Weights of a small image embedding model: depths [3, 6, 6], 22083 training examples.
Rows from block 2, named by matrix and row number. Each number is 128 + 32 x the weight over its row's rms, rounded and kept within 0 to 255. All counts start at 0. Numbers have three digits each. After the name is the row's rms in percent of the matrix's.
# convs2: project pointwise conv (model.blocks.2.convs.2.weight, 40x240x1x1), inputs 60-119
convs2.0 103:110159079104102143111123202174103202140102130174153108143144101164107114160113110111099118118098087123133101123164136130163163097120173110074117151120124111120070113147089114203163
convs2.1 104:091120138145168133134145192110139210153172112099132065139113119128072075115140093148120118113143112183135149179120128120127152159088131124184114130176116128094130141083110127212093
convs2.2 109:155128154147119112105162125162116191111140170097152141158165137121174167178139171110142141143059139076188174192093092128127085111092137128129125113075130176121114135153141170155136
convs2.3 106:172140184110180147106169118100119128165129086137092128185113121086142136091167144119115133163128151111127108170147168118151141162140154099142189139121194084144099100095149062096169
convs2.4 091:130114123167106098105165099106132165117135052107092120166110134105158104055077131105110120158086074145125162143142094152158076146183150114109090114119121181065124164175180182045142
convs2.5 106:112133092123116166120081134101153123145148095115114087127125134152094116163117165167179155125117113131118138145058126087093139127125147211150119099140112176138147125152149109096100
convs2.6 095:168090104054130089151179126134090081134201112105102133120131186106162137125125110102155157137128170170120189151163129050178129091132148105118129158110172117148076135086092114103170
convs2.7 100:094119127052123104118169108098148102109141127125116105131154129120187151076056115170112130164155102134137117157161100113119123132141082112130112203168149121100121154141151165072119
convs2.8 096:111229162198112123087097081158109124101137142145108135139138169140123163175046120192137142099143080131143189114125050107160165120118132126137101098092134078180115113177162183127152
convs2.9 095:094129159121060095113139122168165143123135124050131113148161154102131115116160143149127118119069099087137140125109098086146093033098087132161131091139131134121141164134179155129075
convs2.10 092:191125151145146105063132126177087121167131159173151138123118111051131133108144176096144133155089104156098104138116136085141090111103129185023105096148129118113040095143132099118189
convs2.11 092:141021121081105066100094163094133118120149127130116111097103048134098163093111119052132100135122158140139172139122173104126159090120134140116124138175160144080101108132150118140156
convs2.12 110:163151107101194140080106075156081158145101105130136091072143204148155131162194095137099130112141165168125140140159064164141095143093098104121127148100124106149138102127119119151208
convs2.13 106:083106172103143161181113143078101133112165128124105076121107106088124127045116111129081137061164068124140128163115123148108186095126108079217108134130081149089192112134138137132077
convs2.14 102:106153100144068120077169179091146119180172115138126149115140109105081051121128134180124106137117080087166145140148124117168063090176144121175133145164092183128123182151120102134101
convs2.15 091:127092135099103208128127085123157204134141197143159148134126090095175153199178134131097129118046162094153091127088116165125098139105116137169072098114113164167163129164133089089106
convs2.16 097:146121158112117181124123193112144235158129157134087105141177052147123132132137124131102107163145158161092129167153137184045104127125161103204122076128162133120144078123128065143101
convs2.17 110:072083169136123145105177125128144151123163108087106093079121138095075118100127111085079092113152138181132116098131113151134134096146127116165126171172088094141149130105073125150057
convs2.18 100:152169109166140165149123107089073169106160122112124125170141146114149084141106105152119132104081170112164117133153147140116193165141095080180153102111132121182167159153157117214176
convs2.19 094:120137144097089103137109155137134144100146117120205116098159174159060176119121093164106120136131124195118165152044114067129124120091178139101147144183099131129117093144113108156130
convs2.20 104:193142160136145130098167128136120129051157115116082130138107173190168182123157105105152130146230157160172146157141102075135101144107155154131130177058128147123132119129129095088109
convs2.21 110:124130117153115136181136107126080124112152175134139186157177116126131131130070208194142165130146128139133115116060140171073067107133125180145186198067119120140140174061141153117068
convs2.22 088:176204076185157109116082146101153094130127136147111075081112149081107100110136154152120111148134146146113141126138171100114222133105103142142170116142147105125168157149108106072131
convs2.23 092:109163110136136078137185105175125103157198142085105078128097127167095109135096151125080103122151092139145133111112067090163139045143069168148147135139104105124134141124097144082058
convs2.24 102:068174080135162067177168128088066158125191090142152080180108202064128076169099100121097128108116116140149140098165083120187148074072108138116109191157088163120156159157158099133087
convs2.25 086:129082130118164146130105157151108085089154088193083082063059126085148134117157087143109139103176155157135152111121176130127091097145135178129075114139135092060061151157145098084096
convs2.26 099:189132164138132169106149129168126115164101143082147100070109109110078056162092148101143106091062178140126125107108137119117136131085169133056181106108079160176109110150131097118128
convs2.27 100:134182139162155147064138156129100103156160160147169148120119126121090091115121166134190110091162118113106185192058119141136099156094214161112234119126112118181161105184131146109171
convs2.28 102:108145194089131154127118038099127127185147134164146176127151195065116155119077158105186146109189148190090120152124079145143060173162140126172103181092129090170186135096118150132112
convs2.29 110:100068132092110111212127062115142110051149075129147111157096060157145175100135095095099133158146151115120121171122165118154125137142093096158118152149134178135146097150151150159111
convs2.30 102:086107120136126120119079125093125095124144078112118134164137056099153152130119133154103162129111148091166133108167150058115146150157111128140113097144150098138120116123101129080145
convs2.31 096:102088185103097057110140095156042078138172095114056159125122126090133142048101080114107173116143087107118141160110112136133094119152116127116093158208145150141108131125131135122079
convs2.32 109:131150137097119135133181114148149063122111108153121172144142142122155090129126108161130170142126159093114169091204124141177140131168145099157109155142125161166173127056144155073136
convs2.33 096:110131125117116091121092162074089141072141077154130113143102096168206125122237114122119138161088107128113147120159108161141161166112089132109107106122178110134076134137123132111130
convs2.34 104:091168137146099132103146136159123140127139148134186123160128100089105153157031168160157161137103079128050175142173197131163154134145121151144166136099122112175137161137140145134114
convs2.35 104:133104103129125180194126132092166133147107132160171127113107100150101075179115134155162170128138133105118112106168176105156134133125162135093123138083124163130129151116125070116135
convs2.36 097:183134082107138053082179137153152116129179067111081090124092104127098115088146132113085096127158120140120143142104075101118116072099101164073141207155169132127093088081133129127166
convs2.37 102:076141137159148134087128133136160087097148115128106093160082122115122100098120144134114180126089126147124126096062107161110228134112094145114122116168169146133144116120125148086149
convs2.38 098:128106126142138093111094113102139139128093073135111100151106085100159157091150140162124077127073084121120131078189126127135113168123103073163068101141110064054098065127080121114116
convs2.39 097:124159060184135139175144096172120131090180084113159136156121148121144109200164144163129126094185168142086059130141106094173146172076090166136169148194102141190172142123150175177154