python train.py --model="image embedding model" --dataset="telescope images of galaxies (Galaxy Zoo DECaLS)" --train_examples=22083 --image_size=32 --crop_scale_min=1 --horizontal_flip=true --translate=0.06 --color_jitter=0.2 --targets=["shape"] --num_classes=3 --embedding_dim=64 --arch="efficientnet" --norm="batchnorm" --activation="relu" --channel_attention="se" --depths=[3, 6, 6] --kernel_size=3 --stem="single" --expansion=6 --widths=[40, 80, 160] --am_softmax_margin=0.3 --am_softmax_scale=16 --init="orthogonal" --residual_init="none" --optimizer="soap" --beta2=0.95 --lr=0.0034 --beta1=0.95 --shampoo_beta=0.95 --eps=1e-08 --precondition_frequency=50 --max_precond_dim=512 --merge_dims=true --one_sided=true --adamw_lr_other_params=0.00072 --grad_clip=5.0 --steps=8600 --batch_size=128 --epochs=49.8 --lr_schedule="cosine" --final_lr_fraction=0.05 --warmup_steps=250 --weight_decay=0.0 --adamw_weight_decay_other_params=0.05
Rows from block 9, named by matrix and row number. Rows with one number belong to one channel. Each number is 128 + 32 x the weight over its row's rms, rounded and kept within 0 to 255. All counts start at 0. Numbers have three digits each. After the name is the row's rms in percent of the matrix's.
# convs0: expand pointwise conv (model.blocks.9.convs.0.weight, 480x80x1x1), inputs 0-79
# convs1: depthwise 3x3 conv, stride 2 (model.blocks.9.convs.1.weight, 480x1x3x3, trained with AdamW), a 3x3 kernel
# convs2: project pointwise conv (model.blocks.9.convs.2.weight, 160x480x1x1, transposed), outputs 0-159
convs0.148 105:171147147157101049151117078088173117136140154133098073098147119145141167156151160089094135109072129113117112186138111122080125095088159107179175124172130176085134101089160145093171105118054101117101135095145183160087082150120144121117125087
convs0.149 101:115125143094103153069118067115141106144148161116178082141149129084137161078115088120114102151103148064106061166080105141107137087122113137138086137080198133158120122126125125161088096174145124157098198123138175053074147083145142106126145141
convs0.150 091:125144100187130133178109095147154146114110130122112074076148133048130163159145110133125118120127120176112057049094127164138122167130168118079134094153157072138182096154135126132180190133174105108085113091131165102106129097158173152170090124
convs0.151 102:149073107101180138128140185154111146137152103110113151140125134098066147129104103156114131094105139097149125169147110138149070096174156059124111143070097096143140089117118178177143112148150087165190189144072184138116137104158094080186171118
convs0.152 105:164112174113153119148121115112140152114113078107151084108136162095142138229198102119155101130105134156159166116136107129154126136212131070146155140193129096104163074165106159095129100142116161129153138117123146116189150090157101124198182139
convs0.153 107:190142062112148089162110137141125109083075113152124081130101180107097129171121098128143140083132110174116122142080067168162149150099141149087155160165154122138125127132073104125145152195155137126083137119042196124085122153158101100104160162
convs0.154 085:150147072133132142133101070168182165115159141140086085124100130122107121145168119141144178103132140072107126103074117140146148136182126232121135109168096151167161130154056157114195112109144123100080102121183166171090107110143133154162100119
convs0.155 094:160142066104103149122123187128139146133172151140121117121137146155194148161126117165176101109190077068120088093103154131127139132134154143164179125124137128165129166173064123151137136105145083074088101128197099198107129099114176191119101107
convs0.156 079:134134141137140105135106085130150121151113080116174115115154119087121051150137078154121077180115074134118170143126159159098159167135142108090084052125114160054129120127178145120174186168134071157158110132150144141099160177159091078129114079
convs0.157 103:173107183165128132101146126114139098147116127117114119148138166160156125085146137167088049089126122207149195157101108156164179158201120124064137159121155160122152099104169094133149147118086126125156107107136172198135131108108085094160114076
convs1.148 095:094134144122137196093168141
convs1.149 110:159126115080095071122099151
convs1.150 087:119106124177133099200130142
convs1.151 088:110142187114186126094107136
convs1.152 134:115078050117127117114138128
convs1.153 112:099089106140065107100153109
convs1.154 103:139140137178144150187172114
convs1.155 065:137193136128180165141150118
convs1.156 100:147174114160171182120147145
convs1.157 110:196110117185118110146128138
convs2.148 090:150134066109086095148118098167170115133140122170121132126223060113067113121075140063155070165173103118135167114140098119153157123095174116088117133088095143111112124146125166130128174154071136075075123137102059134139149080137138122157189070178130089090162081138151164115079143115176179136162155142126081092125124163112107185128107146133112181182136153081121095128105104101148109081093091201077176095074151145118145090162131146130141138153113118148145088132170111157136121122139105
convs2.149 098:109086206209138084182082128169131124124148148089101143141131129182139122148093133135070105097115091153130104166148095132070171185148164126081132141198187146141152134153136053148128153065210145072146078168118136116134114121155086127159078138102210074100133162131128117144133101151127113109129149143140151118195109087100122111147150083112052092107121125118140130133179130129151094127100121134145125065168108133098168108115090121105105121087114121105123202107171147109178136117106162
convs2.150 089:131151097133107184152147188155166130083186085103134114166157130147123113126183153110167191139110071086105078137128170097111129177155168092151133187148093131105132097093172115147159081084144194116170122095114136160172140133131075129106100172131115121099128138156144085139147161212094114174049089135137108138111110127125147095091152169122161068145173147230140158140138137115095108107086059066113155134138082109122132127116118060134112103083156122140105152151108160089131090132156109
convs2.151 111:083149078109118119107105081118173161169165169123190185148161163128149123161126118165122182081120151119141119135141138163140151143203098104132117125094157155127151095163167114135150179118192104140142121143199125171099108151078115080110128136141106094094161124118083175109135053127084137093091131123142095084130172138111102125145174144129140122153150110100124141187115154072147118121148101087220140142131087160157156040098145095173150120143125176090123169149189182193147072108099119
convs2.152 134:134139105113142135143192188174134133050106099142053134122141089133132097083167105076171109165111105143131207107120117088160061131114122092185117152159085157153097148128097130118208091170140176167116154115094121113193089089134178117092131110105147132206135121112102112138117155144197120164132162137149131199160142120206155173130070086133128204121117094124095166075108125135145171081138150136134085146108170162168117109145130148135133101125143083135145121161098110139125087127123137
convs2.153 105:104161076113118146086105115142127118144090134111153170126141098159103138118182129137143180119120155088144102110126161137163098097147160092159103127023122167073146129076133181153119141095118143137133176114115063200180108149111095114215140104131123130134148128086142144146109126096186170158114116151120102116067113127131133067103175172071228085132110105166153148105133118097156121071099129196073134101160138168114139069144125146138133137109120088109138121150143125213089170137172130
convs2.154 079:148168058141201128108114172175101135125104105108132141138174090099112099097174142104129139067148146114071117146179120079177098127151141097149074118167094151122158159129133108093118180138171145117159141151182096134241104122089108099113173157198180112134136146132131116063127134165159121195105093158083071118046124112162112161122130181113135094170155155121132156097137121117169139097100113123156156170179103127131114148119147103146127085072212126161102139130146158132124154155134132
convs2.155 081:152135170108129159111178135129192132142144104136122082105151103111177139148134091151094101150141119145134089151121083122061155165122128090100123119244126113173140134161117100095100156114079101097047098105109146119148205131113216141146107119208139122085095100115085110088138142170146089103136129106208114137129091142163129141103179142138096085161119140157134109109149127091099126097103058121112169139126151126122162151120139182149062118097147155119096069167103124063168135176164143
convs2.156 098:130053151203109179110147111048094108137125108175187099101155141136129159135115134129123142124117145106149177166161144155166135150158088105123084123132161091152140164127178118083192129089135158111135168130126143126075142144123146104096112124134149147121102122140122164131083183219123113140199193085190180086128139153137125102114135179129128112128152115160060068132074170117089097089110092150159163136085140164165131147120134146116096071127168204107103120139123155130102100136193072
convs2.157 114:146097120174082159170086109107123121222127139092152121132137166100108110112127115116151150104146135150201140186132104157062183176143144086100112184168142135110159127094166050120157069075154128117141124117114152170102135142177152146087112126143177114118142171137142107167110138213120059141124151104166138110145146115077123089109158135067120131148135120163129136111103136093117105149037090098085176117112144132102122180161124137171055159126109196119084177122078163101149112117134112