{"translate": 0.06, "depths": [3, 6, 6], "kernel_size": 3, "init": "orthogonal", "residual_init": "none", "shampoo_beta": 0.95, "final_lr_fraction": 0.05}
Rows from block 6, named by matrix and row number. Each number is 128 + 32 x the weight over its row's rms, rounded and kept within 0 to 255. All counts start at 0. Numbers have three digits each. After the name is the row's rms in percent of the matrix's.
# fc2: squeeze-excite expand (model.blocks.6.se.fc2.weight, 480x30), inputs 0-29
fc2.348 109:174160155116099097111084151124106148107116130131123111118148142064153018091127139123117165
fc2.349 096:150174105127118171181113135189100145139145124169123114172177152179121152164092181122087112
fc2.350 093:110033103108113133098147132128125113098160113104107136081126120059114063093120120114171104
fc2.351 090:096044121177151152186173149082104132131116156120125109148115126073123114068140121093113114
fc2.352 080:185152080126086113182107176127125139146120095129135128147137146221145183111132104155144106
fc2.353 091:079151142136091101095108106157142141125136130146140117105137089056093177034149122098148130
fc2.354 110:114074128141131136174153146092128143116113133101136146133139146000095107105140144150139127
fc2.355 157:080097112113134133123147137136137122142139128126131135129157126033116016092097122122118156
fc2.356 066:054108130157117142083137109127135086102112145157095141069122096078167159117107082097105079
fc2.357 096:166085137151126130063098141163134127173148103119145149070152103027108124123129134152116105
fc2.358 070:084076103110212107123117176072137116110151150129150119168119102106091090088152085136113125
fc2.359 140:103077161107098127128121126145135142122118107120128114123127146000125103093136131133104132
fc2.360 100:158173140118144119195104127193089120130119154142101127143113142206110210142120133126140150
fc2.361 106:153149124135161130151136127137122093170152136122168128106123123235109033118112131135143151
fc2.362 089:142139114126123139202126151162096158113097089126119139115119115040138037127095130146111125
fc2.363 117:096131115137123109163150122145123180085111150146129125118149109000133096122147112119126142
fc2.364 145:101062122137150111148120122120147133153122126113144115143132112035150027149117152162121146
fc2.365 079:067138150101092130190137118150151145126117106158105191089124157122066177131088141162088126
fc2.366 113:060134141144111127055127155158145145109169147066149151091102128104111063125117081140106148
fc2.367 084:129122125132143124183152099147138106124152137130088106062091141053129173144052138147137176
fc2.368 071:126070092119136152014137134120136104097090124126120119082145155091093130146139119116137076
fc2.369 107:126096167144091122112123142135124098121154102138155131125122118014145058083101156140110145
fc2.370 095:146206105117143133235123161148130133082126115129133112139119153147126198143146134102147140
fc2.371 087:088255140124119122147121147143149123119111133132119169127142115186120154126177154148140133
fc2.372 094:116228120130114132200157117133142135116152117118098126090140151142156217149129135142136147
fc2.373 090:112222118159134109210121155125119144123124085112092126186113145133079127163143128122134161
fc2.374 091:086070144126098145072111159163137161107118165128130151081155101085158069115143067102124117
fc2.375 072:102151157114126121119124132154068170137167164127140117094159166163115220110119088163088158
fc2.376 089:162056101104131111186084150149091097128116151124126135176110108078125195146090145149103110
fc2.377 206:203206122133125141075105142109126107137122133135127124131116120233113176125118138120116130
fc2.378 080:158191121131152139223080168162147136099107120154139083176129139108094159131131135142098145
fc2.379 095:110057109137123128194130100138127153116127144144147117091135144019129100133151143088120092
fc2.380 084:100067166115148139082125139067109129159105181100148127112112135071151093140118181073110111
fc2.381 057:118110181135101132185139078139072123158125097133118126103219082144116119122109127187131127
fc2.382 102:085127116124146132166110158125115171066126139089110152157152169109123045107124135140175191
fc2.383 082:121156065100086121135160097162090126129163150125163086201183128090099140131153137151146170
fc2.384 097:169063118129136128171080121120107113140123143122142150111123101170151244114150119145148108
fc2.385 139:166058121109130111110115122122126129097140156119135135135146102132175255105136119136148119
fc2.386 089:121231140123156093115129130102135138078093082138145119157133137096137078060144116152116122
fc2.387 086:163233125111097142145128129115131161136148178102156148176125097076129077141116134104098138
fc2.388 090:206157080113091136077137147158137131140113114098124179082138132184122108111177183122145120
fc2.389 094:072100150192156158037130134149127101105141144154129104119091125071124170147103143133098113
fc2.390 080:134142158115130096175188116135113122113142128045106105154142097047143162153104153105100160
fc2.391 045:148131086130102119151092092134109146131159157180106127106153131204120195166125058114138157
fc2.392 104:067130084079106116201122109175155105162129139136113115122123142122082211123123135093111140
fc2.393 092:088127095134082160123101106128118160119112116105111119112128145117129007071148107103096138
fc2.394 107:155047113117120102209089118124102116123118089142117114118108158052119164093123138150141150
fc2.395 093:088048115112106156160124150104141171133121134152103119165148153056134069107111131145154181
fc2.396 124:070062117132114118089128098150136138127153142102137105109121130007157103112138114130143120
fc2.397 073:049171179126103118147115144141144121131165130140111115114096152035091088104152150122099131
fc2.398 088:065071095167116162045138131099136103140155120135085138104123149078128110103174105136137100
fc2.399 091:191145143116110122100139122104110145122080148113120098095156108160095247144134152122128110
fc2.400 090:106077122128159134038135106130144128134152121178110137069144108118130061068125123163130102
fc2.401 099:080000140145128116167125146117114152131121138133110146154109135162151091126114112154160163
fc2.402 091:083056125136113122196120116110160173103112117153169096147162160053165126121147148135136118
fc2.403 093:097038106141103129102165131124083131176118101137113130110099107063182119110117163112173119
fc2.404 087:077195130151111130223139110152101112177136102139113127114100123070084107094124135123143144
fc2.405 066:082086164124152115079143081088109130102170126130115175097133145136210158134124118087150084
fc2.406 065:197105134099127166134145121116114153118129144130113153104084117188122144141189086091179061
fc2.407 103:111029095113137160125130136125140154135142103154119146183120135058118055099103123148134125
fc2.408 067:108028121123141084144098082126124145121136130097112107110092188095167153137084152112094144
fc2.409 066:140104110144170113176091131122135120175129057160136206103123114083128143154136137156193112
fc2.410 111:114046153114107126071138140140141115104133139153159120104141108111105020125141106093116109
fc2.411 076:161188148161121157171090121114116151134124138092110122048134126204121197126117110129142132
fc2.412 113:097059104115129112122146131132100139101141116125128138103158124034164036136149139150120114
fc2.413 060:155079133108142197199137063131129157133090168125157162165143111130096170127154129158126151
fc2.414 077:104060115092177131062126124150137119148116136096145167081065149096140166141169170118119123
fc2.415 107:112226152147080152114120110104134110041118100149117101171146123157127104117116137118129171
fc2.416 073:113227112149131101189146112120111142147128076076166140150123075128121130160108154103115104
fc2.417 090:154171075129115090213150112185147126123101150126139085166102100150122175132125143144125182
fc2.418 085:228152136171130113130101178137144079128168176117125132144197128133128113159123146122153102
fc2.419 112:088161117145110090232151121120136121128144160105129153113121130103137025135133116136122143
fc2.420 208:203203128122127138083137133138123129149128135121129119161122126241140167138125142134149114
fc2.421 080:157056141093118124181155184148136152117155118141090117124115151057134050122126121150113134
fc2.422 106:070171126131146135211127135134122088110160126139112133128129163147123040130126132112110059
fc2.423 113:125078134120112165116123148118142110139105101101128149133114139000112168153117132134093174
fc2.424 100:120043099117109175039148096132107143123147158148125120139077108137125065120129141149147131
fc2.425 090:095002127145120103116114159130129143082173118154139103106130098157106143153129106164124114