{
  "model": "image embedding model",
  "am_softmax_margin": 0.3,
  "init": "orthogonal",
  "eps": 1e-08,
  "precondition_frequency": 50,
  "max_precond_dim": 512,
  "adamw_lr_other_params": 0.00072
}
Rows from block 10, named by matrix and row number. Each number is 128 + 32 x the weight over its row's rms, rounded and kept within 0 to 255. All counts start at 0. After the name is the row's rms in percent of the matrix's.
# fc1: squeeze-excite reduce (model.blocks.10.se.fc1.weight, 60x960), inputs 528-615
fc1.10 075 [131 115 109 104 118  75 131 115 183  84 116 147 169 149 152 203 124 129 111  75 141 114 146  64 107 110 129 120 109  54 101  90 105 124 105 109 180 131 145 111 101 126 150  82  60  81  91 123 110 109 114  82  91 154 115 159 160  88  96 102 110  47 115  99 132 160 105  54 131 165  43 104 132 106  87  81 160  79 106 136 101 136  84 119 101 101  98 122]
fc1.11 063 [ 60 141 119 145 109  91 148 103 121  36  51 142  66  47 165 114  92 124 143 147 151 105 136 141 104 140 106 116  88 121 141 122  89 145 126  77  84 122 111 108  91 153  96 133 128 101 124 126 145 130 108 167  92  79  65 136 170 121  75 118 184 117  83  69 183  49 145  83 158 126  81 121  72 185  97 125  64  79 110 161 131 105 155 112 106 123 126 124]
fc1.12 061 [115  14  37 173 113 169 140  96 119  95 124 117 113 105 127  92 128 116 132 144 159 115  93 137 103  53  79 121 193 138 178 132 122 122 153 122 122 103 116 104 116 173 136 146 102 119  84 134 136 122 169 114  99 118  81  87 116  89  50 151 126 132 115 108  91 139 176 120  94 117 147  79 104 136 150 114 118 118 150  98 144 148 100 131 150 145 122 118]
fc1.13 071 [118  91 117  85  94  89 125 121 101 116 101 132 137 140 164 124 116 115 138 119 102  56  92 103 123 144 119  61 128 128  55  88 144  69 106 105 138 140  67 142  92  65 138  80  97 159 164  24 156 159 108  96  92 149 119 124 154  69  85  96 109 137 124 101 136 120 117  62 145 128 147  86 101 137 101 103  62 105 154  93 110 132 133 105 117 108  91 117]
fc1.14 144 [133 166 159 120 101  94 141  90 163 168 133 126 154 165 189 142 142 133 131 128 172 149  98 151 161 171 144 140 196 131  48 115 137  95 173 143 211 115 115 100 119 149  94 114 130 103 171 130 197 115 102 158 139 124 170 116 139 154 160  94 150 145 167  99 124 149 116 169  91 147 154  85 102 119 114 145 151  81  83 168 151 157 106 164  46 132 157 133]
fc1.15 067 [141 159 128 104 104 123 178 110 117  42 130 118  97 126  81 138  84 127 122  88 141 138 115 113 100 133 171 120 129 140 109 130  97 100 105 130  79 105 110  93  83  65  90 149 171  91  92  96 123 168 125 160  93 126 113  98 100  98 128 181 108 110 105 127  80 112 122 134 119  79 133 104 148 145 116  95 139 112  85 120 100 128 148 183 118 147 138 110]
fc1.16 072 [146 125 106 127 103 103  62 132 112  81 123 131  94 149 110 115 151  95  69  94 122 109 116  68 165 170 102  75 120  85 140 131  88 127  52 138 133  96  90 128 115 149 125 122  56 170  85 108  79  77 122  79  76 115 131 103 125  70  92 164 160 165  76  59  44  81 141 150 122 126  92 132 172 109  90 135 115 132  82  95 124 111 116 135 115 127  86 157]
fc1.17 066 [132  90 169  68  73 104 111 106 128 139 123 139 113 163 128  95 128  99 130 108 101 182 106 116 157  50 110 120 108 127  88 106  65  86 103 138 115 147 127 130 112 109 122  54 166  89  78 153 126 101 141 125 108 141 110 131 108 106  85  78 151 127 119  90  97 106  70 120 122  64 114  96 131 104  98 136 112 158 141  95  48 116 164 153  99  92 123 138]
fc1.18 083 [101  94  83 149  53 156  87 108  91 116 100  77  86 155  82  76 117 169 116  97  83  90 101 102  91 117 129  88 120  97 110  90 107  64  89 102 148 165  79 120 110 166 105  96 158 128 133  87  98 132  84 111  94  98 110 127 102 140 137 130 131 131 141  91 114  72  99 113 103 124 143 137 132 151 123 108  78 146  88  99  92 139 106  70 146 149 111  93]
fc1.19 062 [175 143 135 102 124  75  94 172 154 163 145 152 107 134  87 151 102 196 173  98 142 125  93 169 162 102 147 108 106  45 151 165 101 135  86 126 129 122 159 146 174 166 117 169  93 132 126 141  98 118 106 112 167 100 130 155  98 131  75 159 103 168  84  92 127 130  89 137 103  48 164 102 124 141  93  64  99 102  68 156 144  82 179 175 101 133 186 170]
fc1.20 064 [116 110  82 144  98 134 117  98 118  85 129 129 108 116  59 137  98 119  87 142 117 117  98 134 111 139 177 113 103 104  90  97 101  98 156 108  86 102 107 109 127 212 138  97 158 167 139 124 130 165  64  98  96  60  84 153 130 135  83 121  81 128 152 152 141 123  85  87 121  96 138 179  88 107 153 134 122 105 116 132  88 106 145 121  74 140 100 160]
fc1.21 073 [130  87 116 165  92  75 126  63 100 102  67 146 107 137  88  87 120 171 105  83 106 145 112  98 114 138 100 144  95 143 129  94 152 130 153 128 108 152  48 106 152 135 101 115  85  68 142 117 153 141 106  80 126  83 117 126 150  77 110  11  71 148  79  89 135 107 122  79  46  83  84  88 130 138 116 164 121 101 130 109 117 140 146 100 190 105 110  99]
fc1.22 091 [129  97 132 137 128  94 100  85 147  73 104  94  91 126 105  98 119  74 124  80  94  66 142 143  85  92 116  88 107  83 110  89 114 155 118 114  96 117 106  97 123 154 110 124  78 130 114  99 124 136  83  90 116  96 116 116  81  72 116  87  70  88 104 119 145  41 100  79  83 102 110 130  56 119  86 116  84  86  73 122 109 122 122  97  67  94  89 113]
fc1.23 060 [134  67 163 114 106 156 176 114 129  46 137 148  86  88 156 106 131  85 120 142  97 171 101 107  88 129 115 140 138 122 112 114  84 155 115  89 101 207 100 124 124 100 206  93 163 165  95 101 122 108 146 117 127  45 123  92 170 138 192 169 118  94 134  94 125 143 111 106 109 105 126  94 140 103 134 142  79 118 111 135  82  81  82 100 139 153 122 120]
fc1.24 140 [165 150 121 120 122 122 175  89 179 159 173 158 202 146 104 133 105 112 117 137 137 162 116 136 135 154 137 167 142 168  99 116 162 155 180 135 176 141 101 150 102 126 130 139 149 125 187 145 168 161 171 139 145 154 160 117 128 181 157 123 163 150 185 109 189 151 161 185 139 121 159 143 165 109 215 102 149 128 162 147 171 181 111 141 133 141 155 136]
fc1.25 074 [119 100  87 103  67  75 106  92 116  75 116  93  88 118 117  93 114 130  68  78 111 162  96  97 179 157 108  85 136  45  65  94 120 170 162 143 146 142  93 137 109 104  89 134 152 133 151 160  84  89  73  98 117  89  93  69 126 107 135  89 106 113 110 154 134 122 107 126  43  82 118 172  89 115 145 140 142  69 134 123 130 121 102 104  94  81 130  46]
fc1.26 076 [112 133 103 140  54 214  39 148 145 146 130 104 106 106 134  84 128 161 115 144 104  81 124 131  80 163 124  65 168 108 135 175 132 131 111 115 110 140 100 108  59 133  93 114 104  71 136 115 132 105 109  95 121 117 117  79 185 129 120 118 132 139 193 126 132 177 138  44 132  98  89 163 106 148  93 127 103 116  70 157  85 164  86 113 134 115 102  90]